Weights of a small self-supervised image encoder: norm batchnorm.
Rows from block 6 of a small self-supervised image encoder, named by matrix and row number. Rows with one number belong to one channel. Each number is 128 + 24 x the weight over its row's rms, rounded and kept within 0 to 255. All counts start at 0.
After each channel's rows are labels from the 100 images, of 14848, where the channel reaches its highest value: "strongest on" is what is common among them. Only what is clearly more common there than usual is listed. The data: photos of plants, animals and fungi (iNaturalist).
# convs0: expand pointwise conv (model.blocks.6.convs.0.weight, 288x48x1x1), inputs 0-47
# convs1: depthwise 3x3 conv (model.blocks.6.convs.1.weight, 288x1x3x3), a 3x3 kernel
# convs2: project pointwise conv (model.blocks.6.convs.2.weight, 48x288x1x1, transposed), outputs 0-47

convs0.84 [108 138 120  96 127 129  62 141 110  99 153 158 102 103 188 110 138 128 142 116 106  82 146 126 102 145 109 139 145 121 119 141 104 118 140 134 113 123 167 143 127 116 107 175 159 143 163 114]
convs1.84 [108 133 119 118 191 135 118 136 109]
convs2.84 [111 154 162 106 113 122 120 162  99 147 173 117 126  95 144 128 136 130 154 114 133 137 135 161 126 119 126 146 126 127 122 152 111 102 151 164 139 178 176 134 160 137  71 103 104 169 125 152]
strongest on: class Aves; phylum Chordata; order Passeriformes

convs0.214 [ 92 145  93 113 128 135  43 117 103  99 133 139 129  97 149 119 121 165 117 130 115  98 127 136 119 173 130 136 137  96 135 128 109  85 134 126 132 139 143 145 138 142  98 185 133 119 138 147]
convs1.214 [120 111 103 112 170 141 102 164 134]
convs2.214 [120 166 146 114 107 121 118 179 103 149 165 130 115  90 131 149 130 139 148  88 135 131 151 179 123 109 150 140 136 116  97 150  96 108 147 155 129 175 164 131 149 123  89  92 133 142 117 150]
strongest on: class Aves; phylum Chordata; order Passeriformes

convs0.83 [ 83 122 111 125 117 164  88 119  79 162 144 138 134 115 139 130 110 153 132 134 126  77 114 124 124 135 139 131 129 121 176 121  86  91 129  91 139 112 155 108 134 149  82 173 149 113 134 141]
convs1.83 [122 140 114 156 159 131 156 175 134]
convs2.83 [134 151 172  90  94 129 148 164 105 125 129 115 158 105 118 135 112 151 119 110 108 139 135 168 137 129 149 157 186 129 116 161 118 109 154 147 121 140 163 140 141 165 109 121 105 166  93 162]
strongest on: class Aves

convs0.240 [136 118 117 113 107 141 101 102  96 109 119 123 193 114 139  75 108 179 140 140 124 176 147 117 133 177 144 151 134 119 118 129 108 128 125 128 112 112 132 119 148 146 115 191 129 139 107 145]
convs1.240 [116 109  94  97 133 146  95 140 158]
convs2.240 [129 168 112 157 124 154 125 153 114 135 151 115 143 126  90 135 157 157 167 108 137 147 108 134 131  71 124  98 131 150 140 134 119 105 138 153 158 176 112  98 120 130  89  88 103 112 154 162]
strongest on: class Aves; order Passeriformes

convs0.180 [ 86 114 150 123 103 142 167 134 138 133 122 156 114 126 139 171 148 168  81  74 123 116 138 156 128 103 153 136 170 109 111 112 149 155 119 145 123 120 125 111 105 122 168  77 122 134 131 101]
convs1.180 [138 125 120 184 152 105 131 129 101]
convs2.180 [147 147  97 132 154 125 119 147 123 155 129 147  99  86  92 141 139 109 159 145 123 143 150 158  85 108 117 135 125 134 124 171  80 146 145 137  97 188 103 101 148 111 103 141 162 108 132 141]
strongest on: phylum Chordata; class Aves; order Accipitriformes

convs0.185 [128 136 111 109 154 121  34 111 119 133 146 128 122 102 146 139 142 159  98 142 135 133 129 150 152 180 156 130 103  88 142 130 112 123 107 146 123 154 141 148 136 134  81 150 154 123 139 141]
convs1.185 [128 139 117 101 170 114 142  95 160]
convs2.185 [145 111 155  86 127 136  96 143 106 108 125 147  85 120 126 131 181  91 128 156 115  78 149 147 118 140 122 159 129  98 105 136 108 133 136 131  96 121 165 101 145 149 132 153 161 153 173 110]
strongest on: class Aves; order Passeriformes

convs0.163 [123 114 126 115 148 106  99 127 114  98 129 162  71 114 133 181 109 148  84  91 105  75 144 146 137 140 138 155 160 111  91 134 131  86 116 131 107 124 119  99 128 126 167 113 136 138 120 124]
convs1.163 [132 144 140 140 163 175  98 136 144]
convs2.163 [110 105 134 123 144 126 139  92 131 134 120 105 156 164 162  88 110  73 114 161 148 119 117  85 142 162 103 137 104 138 134 130 179 124 145 131 137 129 139 162 148 167 143 143  86 157 107 127]
strongest on: class Aves; phylum Chordata; order Accipitriformes; family: Accipitridae

convs0.128 [117 106 153 116 139 138 131 151 155  74 113 148  80 143 142 170 130 119 104 123 123 107 135 139 173 120  95 136 127 131  99  95 165 121  94 122 138 121 142  98  92 122 164  91 121 150 137  86]
convs1.128 [124 131 167 125 133 183 121 135 148]
convs2.128 [156  86 141  95 135 140 109  97  87 113 115 119 101 151 146 110 132 124 127 156  85 113 119  99  88 169 117 148 118  91 153 132 128 130 138  98 111 123 145 106 129 183 108 176 113 145 134 118]
strongest on: class Aves; phylum Chordata

convs0.256 [153 134 134 142 155 131 133 123 170  98 109 100 113 161 116 142 165 135  88 171 102 140  85 111 160 137 141  98  89 136 115  99 163 123 102 145 166 152 129 127 105 142 141  96 101 125 161 128]
convs1.256 [113  86 115 102  89 105 116 114 123]
convs2.256 [140 165 102 141 127 137 139 128 136 153 103 113 141  71  88 116  87 107 119 127 135 107 159 149 113 119 145 127 149 163  80 162 108 110 167 135  93 124 102 127 155 123 151 114 124  96 122 172]
strongest on: class Aves

convs0.172 [156 158  84 137 168 160 150 133 144 155  98 100  86 128 106 135 136  78 172 162 157 144 147 114 103 121 101 135 107 145 122 150 106 148 155 131 112 160 112  92 153 116 135 141 123 114 130 142]
convs1.172 [127 115 126 102  88 105  90 106 110]
convs2.172 [124 129 161 110 119 142 104 131 118 155 200 103 162 159 140 101 117 151 185 115 125 154 111 119 121 133 112 121 102 145 134 108 128  84 119 133 141 148 165 145 122 150  83 101 101 149 124 125]
strongest on: class Aves

convs0.73 [ 97 133 128 129 121 141 109 144  97 174 144 140 213 129 131 147 110 176 161 129 134 141 120 131 143 108 137 123 127 139 152 113 116  70 111 131 147 118 138  95 133 118 102 134 127 123  77 118]
convs1.73 [134 131 121 102 106 101  93 111  87]
convs2.73 [132  92 139 105 154 105 130 117 120 113 107 157 151 106 112 159 130 147 112 130 137 147 167 143 161 125 130 181 161 133 114 155 120 119 149 173  89  96 114 115 161 123 181 122 137 168 149 116]
strongest on: class Aves; order Anseriformes; family: Anatidae

convs0.251 [ 70 121 139 135 111 133 166 162 160 100 118 157 137 116 120 164 159 132  83 110 121 136 131 159 165 104 129 118 153 134 120  94 144 116  99 146 148 122 121 149  90 114 158  78 122 125 125 100]
convs1.251 [102 133 146 123 144 167  85 113 113]
convs2.251 [124  98 110 120 169 110 113  94 109 136  90 133  86 119 126 145  78 122 117 135 107  82 154 115  94 132 128 168 144 106  94 172 111 112 158 127  94 119 112 121 169 129 149 154 131 138 106 134]
strongest on: phylum Chordata; class Aves; order Anseriformes; family: Anatidae

convs0.56 [ 76 140 100 131 117 116  74 141 105 120 153 161 149  82 141  89 148 150 160 116 140 120 142 150 135 145 116 139 137 135 150 127  82  78 131 135 128 117 151 119 154 110  92 161 156 124 147 123]
convs1.56 [126 154 114 164 178 135 120 144 119]
convs2.56 [106 177 157 123 109 115 155 173 144 122 146 112 167 113  98 125 124 113 119 125 137 158 117 161 150  99 127 134 143 179 142 138 132 116 130 151 145 176 135 138 127 137 118  98  95 148  89 177]
strongest on: class Aves; phylum Chordata

convs0.1 [111 132 139 135 118 137 140 130 122 150 156 147 102 128 135 197  85 135  68  99 103  88 117 140 134 108 165 120 129 161 113 109 127 130 116 124 135 110 130  94  86 122 160  83 136 129 153 115]
convs1.1 [147 117 111 174 108  90 145 125 116]
convs2.1 [153 130 121 119 162 126  98 139 107 194 113 128 102 135 121 195 130 151 170 134 110 116 124 130 111 131 148 120 108 110  83 112  93 145 114 171 112 118 126  79 107 124 128 138 147 108 133 120]
strongest on: phylum Chordata; class Aves; order Anseriformes; family: Anatidae

convs0.179 [158 153 112 146 178 134 116 124 164 107  94  86  95 142  97 130 159  88 112 188 146 144 113 124 137 146 110 112  81 144 117 122 131 116 129 138 130 165 118  98 151 133 136 116 100 118 152 143]
convs1.179 [129 108 118 108  81  97 128 104 106]
convs2.179 [149 141 124 111 120 143 162 141 140 145  91 133 120  83  91 126 115  92  99 136  96 115 191 161 104 127 154 152 143 139 100 157 102 149 151 124  69 119 133 132 159 127 150 133 138 126 113 144]
strongest on: class Aves; phylum Chordata; order Accipitriformes; family: Accipitridae

convs0.227 [132 127 108 122 115 155  99 137 100  90 119 134 180 117 119 112 120 205 163 148 121 173 148 132 131 142 112 133 143  93 159 145 102 113 148 112 123 133 137 109 139 117  85 161 145 126 101 139]
convs1.227 [ 92  93  95 102 139 117 140 149 136]
convs2.227 [141 156 157 112  91 130 167 170 102 120 141 139 159 122 111 131 134 172 141  73 118 154 128 157 140  63 137 135 149 164 158 137 126 116 141 146 152 145 158 115 120 130 104  96 124 139 130 143]
strongest on: class Aves

convs0.209 [144 133  92 150 149 105 151 109 111 135 137 115 161 116 102 117 157 114 190 135 185 156 135 121 118 114 118 135 136 143 133 155 135 122 154 136 129 157  79  94 180 122 138 124 105 119 147 167]
convs1.209 [153 114 146 151 117 145 149 133 179]
convs2.209 [109  95 119 128 112  90  98  90  88 166 165 135 132 130 162 116 142 143  96  97 138 104 136 118 158 149 152 168 138 128 126 151 146  74 152 119 110  89 127 141 168 140 126 152 115 145 119 138]
strongest on: class Aves; order Anseriformes; family: Anatidae

convs0.159 [139 173 112 169 126 155 112 132 152 133  96 117 120 120  43 171 145 135  88 134 130 140 137 137 139 122 173 101 128 140  96 122 112 130 121 149 132 148  96 141 131 122 164 106 129  98 125 139]
convs1.159 [138 118 114 112  82  94 102 104 126]
convs2.159 [115 125 150 109 104 112 130 147 103 189 191 139 153 103 130 120 118 126 160  93 129 152 154 141 111 113 128 152 133 152 135 155 100  86 157 146 117 146 142 150 171 125  97 109 125 160 118 141]
strongest on: class Aves; phylum Chordata; order Accipitriformes; family: Accipitridae

convs0.234 [135  56 162 111 118 132 196 122 116 126 138 134 159 171 147 145 120 150 113 156  88 147 104  92 128 109 144 137 137 121 112 125 144 152 135 139 138  97 145 100 111 142 145 117 135 167 121 107]
convs1.234 [141 142 135 153 178 138 146 163 132]
convs2.234 [144 115 147  97 122  86 125 159 111 125 125 164 111  92 143 116 127  87 100 141 110 129 170 171 133 131 119 157 138 136 124 143  80 148 128 135  92 109 154 133 159 106 130 167 173 138 159 105]
strongest on: phylum Chordata; class Aves; order Accipitriformes; family: Accipitridae

convs0.226 [114 135 116 113 143 135  26 141 126 145 132 129 113 123 152 124 121 151 105 128 103  94 130 137 128 178 144 126 115  87 116 120  89 107 117 131 128 136 159 150 118 144  94 164 152 124 134 113]
convs1.226 [117 158 111 142 161  87 109 105 130]
convs2.226 [118 158 113 159 150 108 169 136 145 139 136 120 105  99  71 168 150  96 108 130 126 112 126 148 107  81 133 118 151 145 143 151 116 154 146 147 138 173  98  89 148 126 132  94 125 106 138 158]
strongest on: class Aves; order Passeriformes

convs0.134 [ 69 126 106 118  95 142  89 126 130 142 138 142 139 113 144 111 120 126 111 117 138  93 111 116 104 137 126 141 147 142 176 110  66 106 140 101 139 107 162  87 124 144  76 160 138 122 110 135]
convs1.134 [118 144 116 166 166 134  94 107 113]
convs2.134 [134 141 133 148 142 145 186 149 151 139 128 127 115 119  69 156 151  81 110 141 118  99 127 138 118  71 108 125 140 172 173 155 125 139 149 113 140 145 129 105 127 146 134  86 128 127 146 144]
strongest on: class Aves

convs0.184 [ 83 110 155 116 111 112 147 148 124 130 158 139 136 146 138 185 148 130 129  93 143 138 115 138 172  96 110 131 123 153 139  91 159  91 105 147 160 107 140  94  88 130 139  89 112 136 102 105]
convs1.184 [120  91 114 134 109 137 163 155 161]
convs2.184 [150 114 111 130 172 150 137 109 100 171 128 102 116 170 112 175 134 139 151 139  98 117  87  91 106 107 142 106 115 135 138 112 140 113 116 119 146 131 121  77  98 161 104 135 101 109 168 133]
strongest on: phylum Chordata; class Aves; order Anseriformes; family: Anatidae

convs0.271 [ 86 117 110 106 108 119  90 135  88 133 132 144 170 102 144  94 140 194 144 105 135 160 135 143 144 152 119 156 147 118 126 116  88  84 134 129 135  97 148 105 146 131 113 167 134 132 103 135]
convs1.271 [130  97 112 158 127  92 147 146  95]
convs2.271 [133 153 136 116 109 162 147 175 118 148 163 116 145 100 106 148 130 134 155 106 115 140 131 158 113  70 129 134 144 161 147 146  95 110 143 148 138 176 138 119 127 140  75  83 120 132 113 159]
strongest on: class Aves; phylum Chordata

convs0.186 [155 131 106 127 132 102 111  93  97 146 127  99 118 128 121 156 109 150 151 124 140 116 122 113  73 144 131 124 130  80  71 169 107 143 177 106  92 140 109 120 145 147 132 121 123 114  84 149]
convs1.186 [150 142 144  85 111  90 138 148 141]
convs2.186 [144 137  99 151 134 165 127  95 123 116 137  92 109 125 125 102 113 104 131 164 111 122 107 103  64 119 113 111 143 125 152 162 134 156 169  88 134 157 107 132 156 161  91 143 111 118 126 164]
strongest on: phylum Chordata; class Aves; order Anseriformes; family: Anatidae

convs0.153 [149 121 135 150 145 129 172 112 159  65 113 102 146 141 100 138 129 113 122 150 138 194 107 109 139 118 109 125 137 149 123 148 179 143 134 147 155 142  98 147 146 141 154 109  86 129 132 154]
convs1.153 [115 105 108 105 122  92 116  82 129]
convs2.153 [158 160 149 106 134 176 106 130 144 133 108  87 142  97 125  94  92 135 118 156  85 112 151 149 124 166 151 133 111 108  75 136 110 127 145 151 103 120 160 155 144 165 118 151 117 125 140 140]
strongest on: class Aves; phylum Chordata; order Passeriformes

convs0.142 [155 102 124  80 106 102 139 114  75 138 118 129 152 136 143  97 172 118 175 136 158 172 145 107 109 160 117 163 131 101 148 143 139 131 148 104 115 123 137 130 163 143 113 169 124 142 111 141]
convs1.142 [145 147 130 133 111  98 110  81 100]
convs2.142 [139 146 121 151 150 161 106 138 149  93 149 110 139 154 125 118 155 141 176 148 112 145  85 116 121 101  96  95 107 154 147  97 140 124  94 142 172 145 125 109  85 121 109 103 127 107 170 111]
strongest on: class Aves

convs0.62 [105 111 152 115 125 104 140 139 120 128 159 153 115 124 128 227 144 148 107  98 122 139 128 140 173 115 145 138 144 150 135 118 144  79 103 142 131 103 130 107 113 127 149  79 129 133 135 115]
convs1.62 [105 132  99 122 166 131  92 129  96]
convs2.62 [135 146 141 126 108 147 140 134 178  66  86 105  97 128 123  65  98  93  84 155 117 132 125 123 127 137  78 122 119 140 125 117 117 174 126 130 118 131 142 163 121 145 121 141 115 123 126 123]
strongest on: phylum Chordata; class Aves; order Anseriformes; family: Anatidae

convs0.64 [166 109 135 124 149  86 118 114 109 128 144 136 151 118 120  96 102 168 144  92 125 186 171 118 122 135 136 163 157 135 120 181 140 119 147 132 102 129 112 106 170 106 140 153 123 159 138 149]
convs1.64 [ 96 133 154 145 112 137 150 145  83]
convs2.64 [119 147 124 164 155 133 115 141 177 116 136 118 130 142  99 118 178 110 172 154 117 115 110 122 158  96  87 100  92 157 146 113 131 121 108 142 154 152 126  87 105 115 128  84 121 110 164 121]
strongest on: class Aves

convs0.175 [113 109 129  78 116 127  71 120  79 148 178 152 145 110 188 113 133 156 153 127 136 103 128 135 129 145 143 151 119  98 154 119  99 112 120 107 105 122 156 144 115 131  96 146 157 146 129 123]
convs1.175 [142 117 142  96  91  90 143 103 130]
convs2.175 [107 132 110 158 123  98 141 136 123 137 130 151 157 145 159 104 129 122 177 120 197 173 116 117 124 102  90 117 114 167 178 112 146 114 117 122 160 137 110 114 129  79 123 124 145 117 127 123]
strongest on: phylum Chordata; class Aves

convs0.13 [137 129 129 135 109 124 153 128 119 140 145 159 148 110 120 169 152 192  83  95 118 136 143 138 128 113 215 136 173 132 141 137 140 154 127 135 131 126 110 139 121 118 137 113 143 131 173 132]
convs1.13 [141 126  97 155 128  95 137 122  82]
convs2.13 [132 121 145 106 132 100  90 170  99 128 144 169  95 105 135 144 167 119 144 120 123 154 155 178 135 129  96 151 128 129 113 126  82 119 116 157 102 129 150  94 149 104 119 152 175 133 146 107]
strongest on: class Aves; order Accipitriformes

convs0.132 [ 57 114 127 119 106 147 132 144 123 161 129 154 119 114 134 194 160 161 123  84 152 101 142 155 132 105 147 138 156 117 123  96 127 130 129 165 118 120 131 114 106 129 163  94 139 128 122 100]
convs1.132 [106 124 138  87 121 179 119 140 132]
convs2.132 [162 133 136 115 142 171 114 151 123 159  78 130  86 145 127 155 135 133 137 152  70  94 120 145  81 115 144 115 118 114 121 104 104 132 102 122 122 122 154  87  94 136 111 158 153 114 153 109]
strongest on: class Aves; phylum Chordata

convs0.154 [115 114 135 129 119 130 144 143 105 108 157 149  95 119 123 168 158 111 102 109 123 135 134 128 148  86  98 139 143 176 150 132 136  77 126 130 153 122 135  32 139 121 137 133 136 129 124 140]
convs1.154 [146 106 130 121 101 139 137 144 184]
convs2.154 [154 101 144 107 124 127 137 129  89 171 131 139 131 163 121 191 143 150 116 109  67 128 119 119 135 105 174 127 122 141 148 104 137 132  97 123 142 105 156  94  99 150 116 116 138 136 169 106]
strongest on: class Aves

convs0.156 [127 109 125  81 108 124  98 122  43 141 158 149 119 119 163 126 138 127 143 118 126  88 140 126 115 143 136 164 128  90 146 127 104 123 134  85 101 112 148 113 116 144  95 165 151 135 114 129]
convs1.156 [143 110 142  94 105  88 138  95 127]
convs2.156 [ 81 129 130 149 121  96 134 131 146 115 141 146 159 143 150  94 114 115 156 116 204 171 113 123 153 116  92 119 121 153 180 106 151 108 117 133 173 133 121 118 123  93 132 117 134 131 125 115]
strongest on: class Aves

convs0.116 [134 151  93 160 126 189 125 129 170 103  96 116  93 109  75 170 128 149  94 121 121 114 139 127 112 106 149 115 153 124 122 145 115 153 137 132 115 154  78 157 122 128 137 101 124 103 128 149]
convs1.116 [143 122 142 174 147 164 142 120 154]
convs2.116 [103 119 104 157 141 142 150  98 117 141 161 125 120 163 137 144 141 134 184 100 166 111 100  90 114 111  93 121 141 152 141 135 175  97 149 103 167 150 103 112 122 133 147  93  99 137 115 142]
strongest on: phylum Chordata; order Charadriiformes

convs0.12 [156 108 135 133 163 124 156 120 151  70 111 128 121 139  89 187 141 141  64 151  90 167 123 125 158 118 137 134 143 130 104 132 162 122 119 148 134 115 106  96 119 135 150 101 119 121 135 123]
convs1.12 [112 112 118 111  71 105 127 109 115]
convs2.12 [132 156 166 109 125 184 130 131 138 139 134  79 151 116 119 112 115 117 127 130  94 121 131 131 123 126 131 130 139 142 117 159 118 117 162 162 127 144 169 159 150 199 102 126  77 154 121 151]
strongest on: class Aves

convs0.243 [158 152 117 158 169 124 155 122 171  87 105  94 125 136  94 134 157 100 113 174 140 161 100 115 137 124 108  95 114 159 124 138 156 123 126 147 161 157 110 110 147 126 139 102  95 115 157 141]
convs1.243 [135 110 123 113  94  86 125  92 109]
convs2.243 [172 151 137 108 120 170 145 134 148 135  90 114 125  89  89 124 106 121 102 158  78 112 179 153 119 149 164 138 138 119  83 148 100 138 149 127  92 122 135 143 144 150 139 144 122 120 123 151]
strongest on: class Aves; phylum Chordata

convs0.196 [145 142 110 168 141 122 183 118 161  85 124 109 109 136  90 137 137  80 110 157 144 149  96 117 135 105 101 103 124 166 139 136 153 124 134 130 166 156  98 106 138 133 140  91  96 119 134 156]
convs1.196 [122  93 117 109 115  86 125  97 105]
convs2.196 [175 138 143 111 152 160 150 128 140 119  69 115 115 112 103 113  89 108 105 182  75 119 156 147 104 156 150 132 113 118  98 127 111 155 123 125  97 110 143 126 124 149 148 160 136 121 150 126]
strongest on: class Aves; phylum Chordata; order Passeriformes

convs0.242 [ 71 110 137 120 120 119 114 147 119 122 140 167 118 115 132 181 128 151 108  73 113  78 135 157 146  96 134 142 168 131 120 107 126  92 108 129 129 104 125 105 101 105 148  91 143 128 130  99]
convs1.242 [141 134 117 164 158 147 130 168 155]
convs2.242 [143 153 112 145 138 132 171 164 127 140  86 150 100  95  80 144 142  86 150 117 130 135 159 164  98  90 113 127 135 160 127 132  85 146 124 134 118 148 112  92 140  96 128 124 164 101 137 128]
strongest on: class Aves; phylum Chordata; order Anseriformes; family: Anatidae

convs0.48 [117 107 191 103 123 158 121 168 144 117 122 161 121 137 145 142 131 126 120 129  96 123 139 149 186 119 116 146 121 128 130  97 145 112  89 136 139 108 163 140  92 109 137 113 137 149 127  61]
convs1.48 [150 165 143 135 142 127 126 114  77]
convs2.48 [138  97 117 122 162 136 119 113  80 140 162 141 119 122 138 165 157 165 159  97 114 118 152 122 113 129 123 173 151 121 142 169 120 110 159 131  91 155 114 111 165 146  98 118 121 160 159 159]
strongest on: phylum Chordata; class Aves

convs0.237 [ 77 130 115 116 105 164 102 131  84 104 106 152 163  92 128 114 117 171 144 130 119 119 146 147 141 144 107 153 158 112 118 125  87  83 138 116 112 101 137 128 140 135 126 174 140 123  77 126]
convs1.237 [121  85 107 139 142 113 143 174 131]
convs2.237 [128 159 158 111  95 163 121 173 117 142 169 107 165 112 133 109 111 154 164 125 129 150 127 154 117 116 149 130 131 134 131 134 100 109 133 160 147 173 164 148 134 140  63 104 110 149 123 146]
strongest on: class Aves; order Passeriformes

convs0.181 [100 120 123 137 120 105 152 118 109 128 156 143 136 116 109 199 114 175  71  85 100 127 122 138 150 123 167 131 157 119 114 136 126  76 125 120 134 126 111 111 123 130 142  97 140 116  85 135]
convs1.181 [124 142 145 128 156 138  82  98 100]
convs2.181 [136 112 106 118 177 126 111 106 164 107  66 113  99 129 134 127  78 119 130 184 130 142 129 119 116 149 114 133 119 101  80 141 125 160 131 172 109 118 100 120 135 129 152 166 114 139 125 126]
strongest on: class Aves; order Anseriformes; family: Anatidae

convs0.50 [101 116 155 135 129 129 179 124 157  79 134 122 172 131 120 125 117 128 124 135 146 144 118 126 162 109 108 133 135 170 135 121 192 102 120 154 155 111 120 136 120 123 166  90  76 156 133 122]
convs1.50 [154 156 151 131 126 133  95  84 113]
convs2.50 [168 138  91 137 142 144 123 117  88 115 141 132  86 109 128 169 179 152 153 126 114 112 136 135  90 114 149 133 153 103 128 157 122 113 154 110 120 137  99  76 149 131 126 127 138 113 180 163]
strongest on: order Anseriformes; family: Anatidae