config.yaml
image_size: 32
widths: [16, 24, 48, 80]
init: "xavier_uniform"
batch_size: 256
Rows from block 7 of a small self-supervised image encoder, named by matrix and row number. Rows with one number belong to one channel. Each number is 128 + 32 x the weight over its row's rms, rounded and kept within 0 to 255. All counts start at 0. Numbers have three digits each.
After each channel's rows are labels from the 100 images, of 14848, where the channel reaches its highest value: "colour at peak" is the nearest of a few named colours to the mean colour under the peak. Only what is clearly more common there than usual is listed. The data: photos of plants, animals and fungi (iNaturalist).
# convs0: expand pointwise conv (model.blocks.7.convs.0.weight, 288x48x1x1), inputs 0-47
# convs1: depthwise 3x3 conv (model.blocks.7.convs.1.weight, 288x1x3x3), a 3x3 kernel
# convs2: project pointwise conv (model.blocks.7.convs.2.weight, 48x288x1x1, transposed), outputs 0-47

convs0.216:086115131126115140132147087130121194074124136214143128054092111075138141152136127130133106144100129091098096126065122080088125162124171102100084
convs1.216:113060093138112117125172154
convs2.216:175102088119185136113077118104061085071136115145178146129191136138102101108168131139122080093119126157136111112113094094150170177166096114172148
colour at peak: white

convs0.158:077144128151123165109185233073099150078121127135149114126144131106144160180109079129113147135087135143089132151125125157085073164086129123143097
convs1.158:137146156135197152132179139
convs2.158:127158156111059113166128085129137211129153154125123122113083158138205097085131162069167124131160162124181094146122176133120130103124173153118136
colour at peak: black

convs0.233:115131124150171127132124213070102110114150114110180113157179129150120123190127075119083157118094165127102160186125108100101110172094088137174108
convs1.233:164115154145181137153161175
convs2.233:118180144142076088152128106147149180114143124118108100085069164148169109077097145078158139162188148128191088155149142154122129078129149140095172
colour at peak: brown; black

convs0.185:152151103150116034180078094179123119146136131069140121149105149147121112087158186107140107073121098166168097104143103141180137156132147102096152
convs1.185:176071125078157135129140114
convs2.185:120136137110073113099172108156132202121071120123160118100074134084202184158135169169143130110123079103128108090111144151156084139151174133106111
colour at peak: pink

convs0.14:177146109119099160145106109120106117104111129075091121112138117107157117068161149151142128124180068177176064066125130163175137119198155126128164
convs1.14:082122075110125125135189140
convs2.14:106136141141136082202114165132137081142145126134101078099130151157089105163168064128069155154100183108110102175163121150136135099109053142107128
colour at peak: white

convs0.7:076134127162140155133173202059112160106115086160146131117132114105142165196084098132134138130111139131101144144121108132093051178061134119141102
convs1.7:136138136122211137133170145
convs2.7:133162152131077139137135093136139190134152143135131135135099137128188084081116182026156131142162167122183106143131178133105133078110177148132142
colour at peak: black

convs0.110:172108117122102091140098096110116156070134131153149157080113097110125126115156184129161019127140125167134028101122114118134143119144161124111145
convs1.110:099105100109117085110072091
convs2.110:203136127137127181128128085096086153062134112165192170137135097093142137106130164118139080111135114160126061118122135077120131120146166115204120
colour at peak: black

convs0.278:128149098143120166111085145134079091082128116139128108104149114071137096080143152115153082062157123219170119091135068169131136163146119110122164
convs1.278:107066087127091106163140133
convs2.278:186104132115161166105105102116093117065153148183113160194142097059120097105144106138131107064123154163144158123125123065108150143125102161180117
colour at peak: brown

convs0.230:161171121144117108095164160073153123131122100078172093134165145200111142130113089119090172187116112150099123150197127098123096067157146118171130
convs1.230:094107092163145183139142167
convs2.230:140112108126155113174070082136114098109144149114124115133142163148121068062163120133149118118186174146200090117152109143159166148184086146149184
colour at peak: brown

convs0.171:134104132107119089098088115126100128108167170126138140115132143133122114146255163132107056107101140128121099127112129160130141146155123131087113
convs1.171:134091113090118084108078094
convs2.171:131184062173165119134101131117111103112092106096133114091171153131120112093111146088134109139189130139165086134168069134134128096168135077119214
colour at peak: brown

convs0.200:072146129148123170116178235079096154070126120133149113123143128101141162180111085131122140138087139138095138152135126147082078165079136118140094
convs1.200:139145160135202146134169140
convs2.200:130154165109049116166135097133141218134145153130110128107075155139203102092123161077156128131157159124181092145115176137125130100122167155120143
colour at peak: black

convs0.139:130149135113127104077146090201192100136119196112109137205109181144136119118160142121086095123109088095132151115152173148139131048131144141144127
convs1.139:126146133141137125130043090
convs2.139:119154108161104125166193129154159133120079082128059089135114111126127129113055131121104147162118118116133089159201128157163081076068098122126141
colour at peak: white

convs0.131:130145141110116204112161091186153084150119165121130178204107096168128131123141182131125115072128147058149148138165144154136162093117076137119136
convs1.131:151122073146153097089095160
convs2.131:140111117141107121169177102127099148116072089142087115078115149130106115126097156130109105117137164142142067168159125145248097157119076129105153
colour at peak: white

convs0.177:101131106165163167116099160076067124104115083174132109074170141071110125141132125100148082119117147136108132144093079074113111210132120096082126
convs1.177:127138128128133137100043097
convs2.177:169114150101138180102141091077076156070109128161178169142123119060151148120148149151152096060133113157132117100091147094146126202139149148154119
colour at peak: white

convs0.2:126159057153182126117110125123093110120095086103079100130146175133138130096117108127133137096189085122167143101167038114176107145149129115146186
convs1.2:106106120130147153158180188
convs2.2:153138079140136128053137076151144139091089103188177117143103109053147136118110133158167132091182101111165122109137082102175100108125150113118178
colour at peak: grey

convs0.159:123141107143201169125124139161061092088130094169127130136149122125129126120120128125110141046128126153132228131143101088132120213141102130150119
convs1.159:116109123095084104119076080
convs2.159:158102150120153135204115122070062130074133120227102126122114165143128124102135101148130109097141151173154125116132122088141134200106084156118133
colour at peak: black

convs0.129:132141119132110153092121118146151113095124136173110191137079088063123124017111170115202079092173122135166118100139128125115129113133125122114152
convs1.129:088127093099124094077123085
convs2.129:187108151094125142149112076100105150077132112175114158150107139085157118071122127158179070079155125173175106100113146078171140166139136163169126
colour at peak: brown

convs0.155:184094142098108146152114075146165114151164155099164115123127093170115079112129128160135156196149132112152061130138162105153192072179093152127147
convs1.155:173205153136142130115113125
convs2.155:156166082172165125141140163089061126069081076117148119081170130091120150108094142104112097103139104169135141145148084090123088138141140066167154
colour at peak: grey

convs0.106:120121128150182137146134194095097119103144100151183131165167111135119131183104092124090162113103162130101164167117098074084109185065098129178111
convs1.106:163130160135177129157165177
convs2.106:139185132145076116142133098143170187122137115130131106097076156148171116075090144084161137177186141110176075154151148141132112057112154132111160
colour at peak: brown; black

convs0.23:153086128111120085112077083135111137129141133167156168125142102159148110113182202151159036069145143155148089105112099137136149178159128136090141
convs1.23:073125091111146089107126080
convs2.23:126190133176150179112159121150194133153122104127170119156148119096115122151078125072104159165111131080092125174150147113091094086075161088175125
colour at peak: pink

convs0.179:102140123129184139132137157137074107117130107150149139132145136145163140129120125137119137060117128142123255123125103112126101236110110127149106
convs1.179:119088100092093085111104089
convs2.179:099106159113146148147110150155123098148178163187098147163146135145089083154144095103084145091090174101110187179116159142096165150076080159101096
colour at peak: white

convs0.135:134132116127165100178137139092056149091107110132125073125119165123158157185134049150113170074127102134124180114093107103146115196096159113122104
convs1.135:172109161149073144147109166
convs2.135:195116144113134160159139093070089152069133106200168166134118093134142140078106160136164071106128109178133094114119137066130125155127148135179117
colour at peak: white

convs0.116:146116119125135128110107102113138126071099135141132152104131105083130127014134146127200060082196135147183132098147115132157146148152126134154158
convs1.116:114140108126210160104130119
convs2.116:078152082159120089112153162147183146157062076140117102114101132142145175156091129131138149159155091099128136125150074137149078123076156075075160
colour at peak: white; pink

convs0.113:125107150087094093161126126083136131155134143000120101123137121169132116132126085145138150143135101143138117105128142161161150092136146143133124
convs1.113:102103100108169092095091092
convs2.113:199131109132149136109125133042087130079114106176184171120153090138119146117119135123137057129122088191111106102123109067098125112148151097163121
colour at peak: pink

convs0.241:142107121111137086096065108114089120110147154107144128123142152136126108127255132134115046102123142133130097115123112150143148150177126133087135
convs1.241:126082124088094089119077115
convs2.241:107223086185147114137150162132128136144104084092116084104143154143132137115072117063120146152160116116133114155174098132122090087109162071112173
colour at peak: brown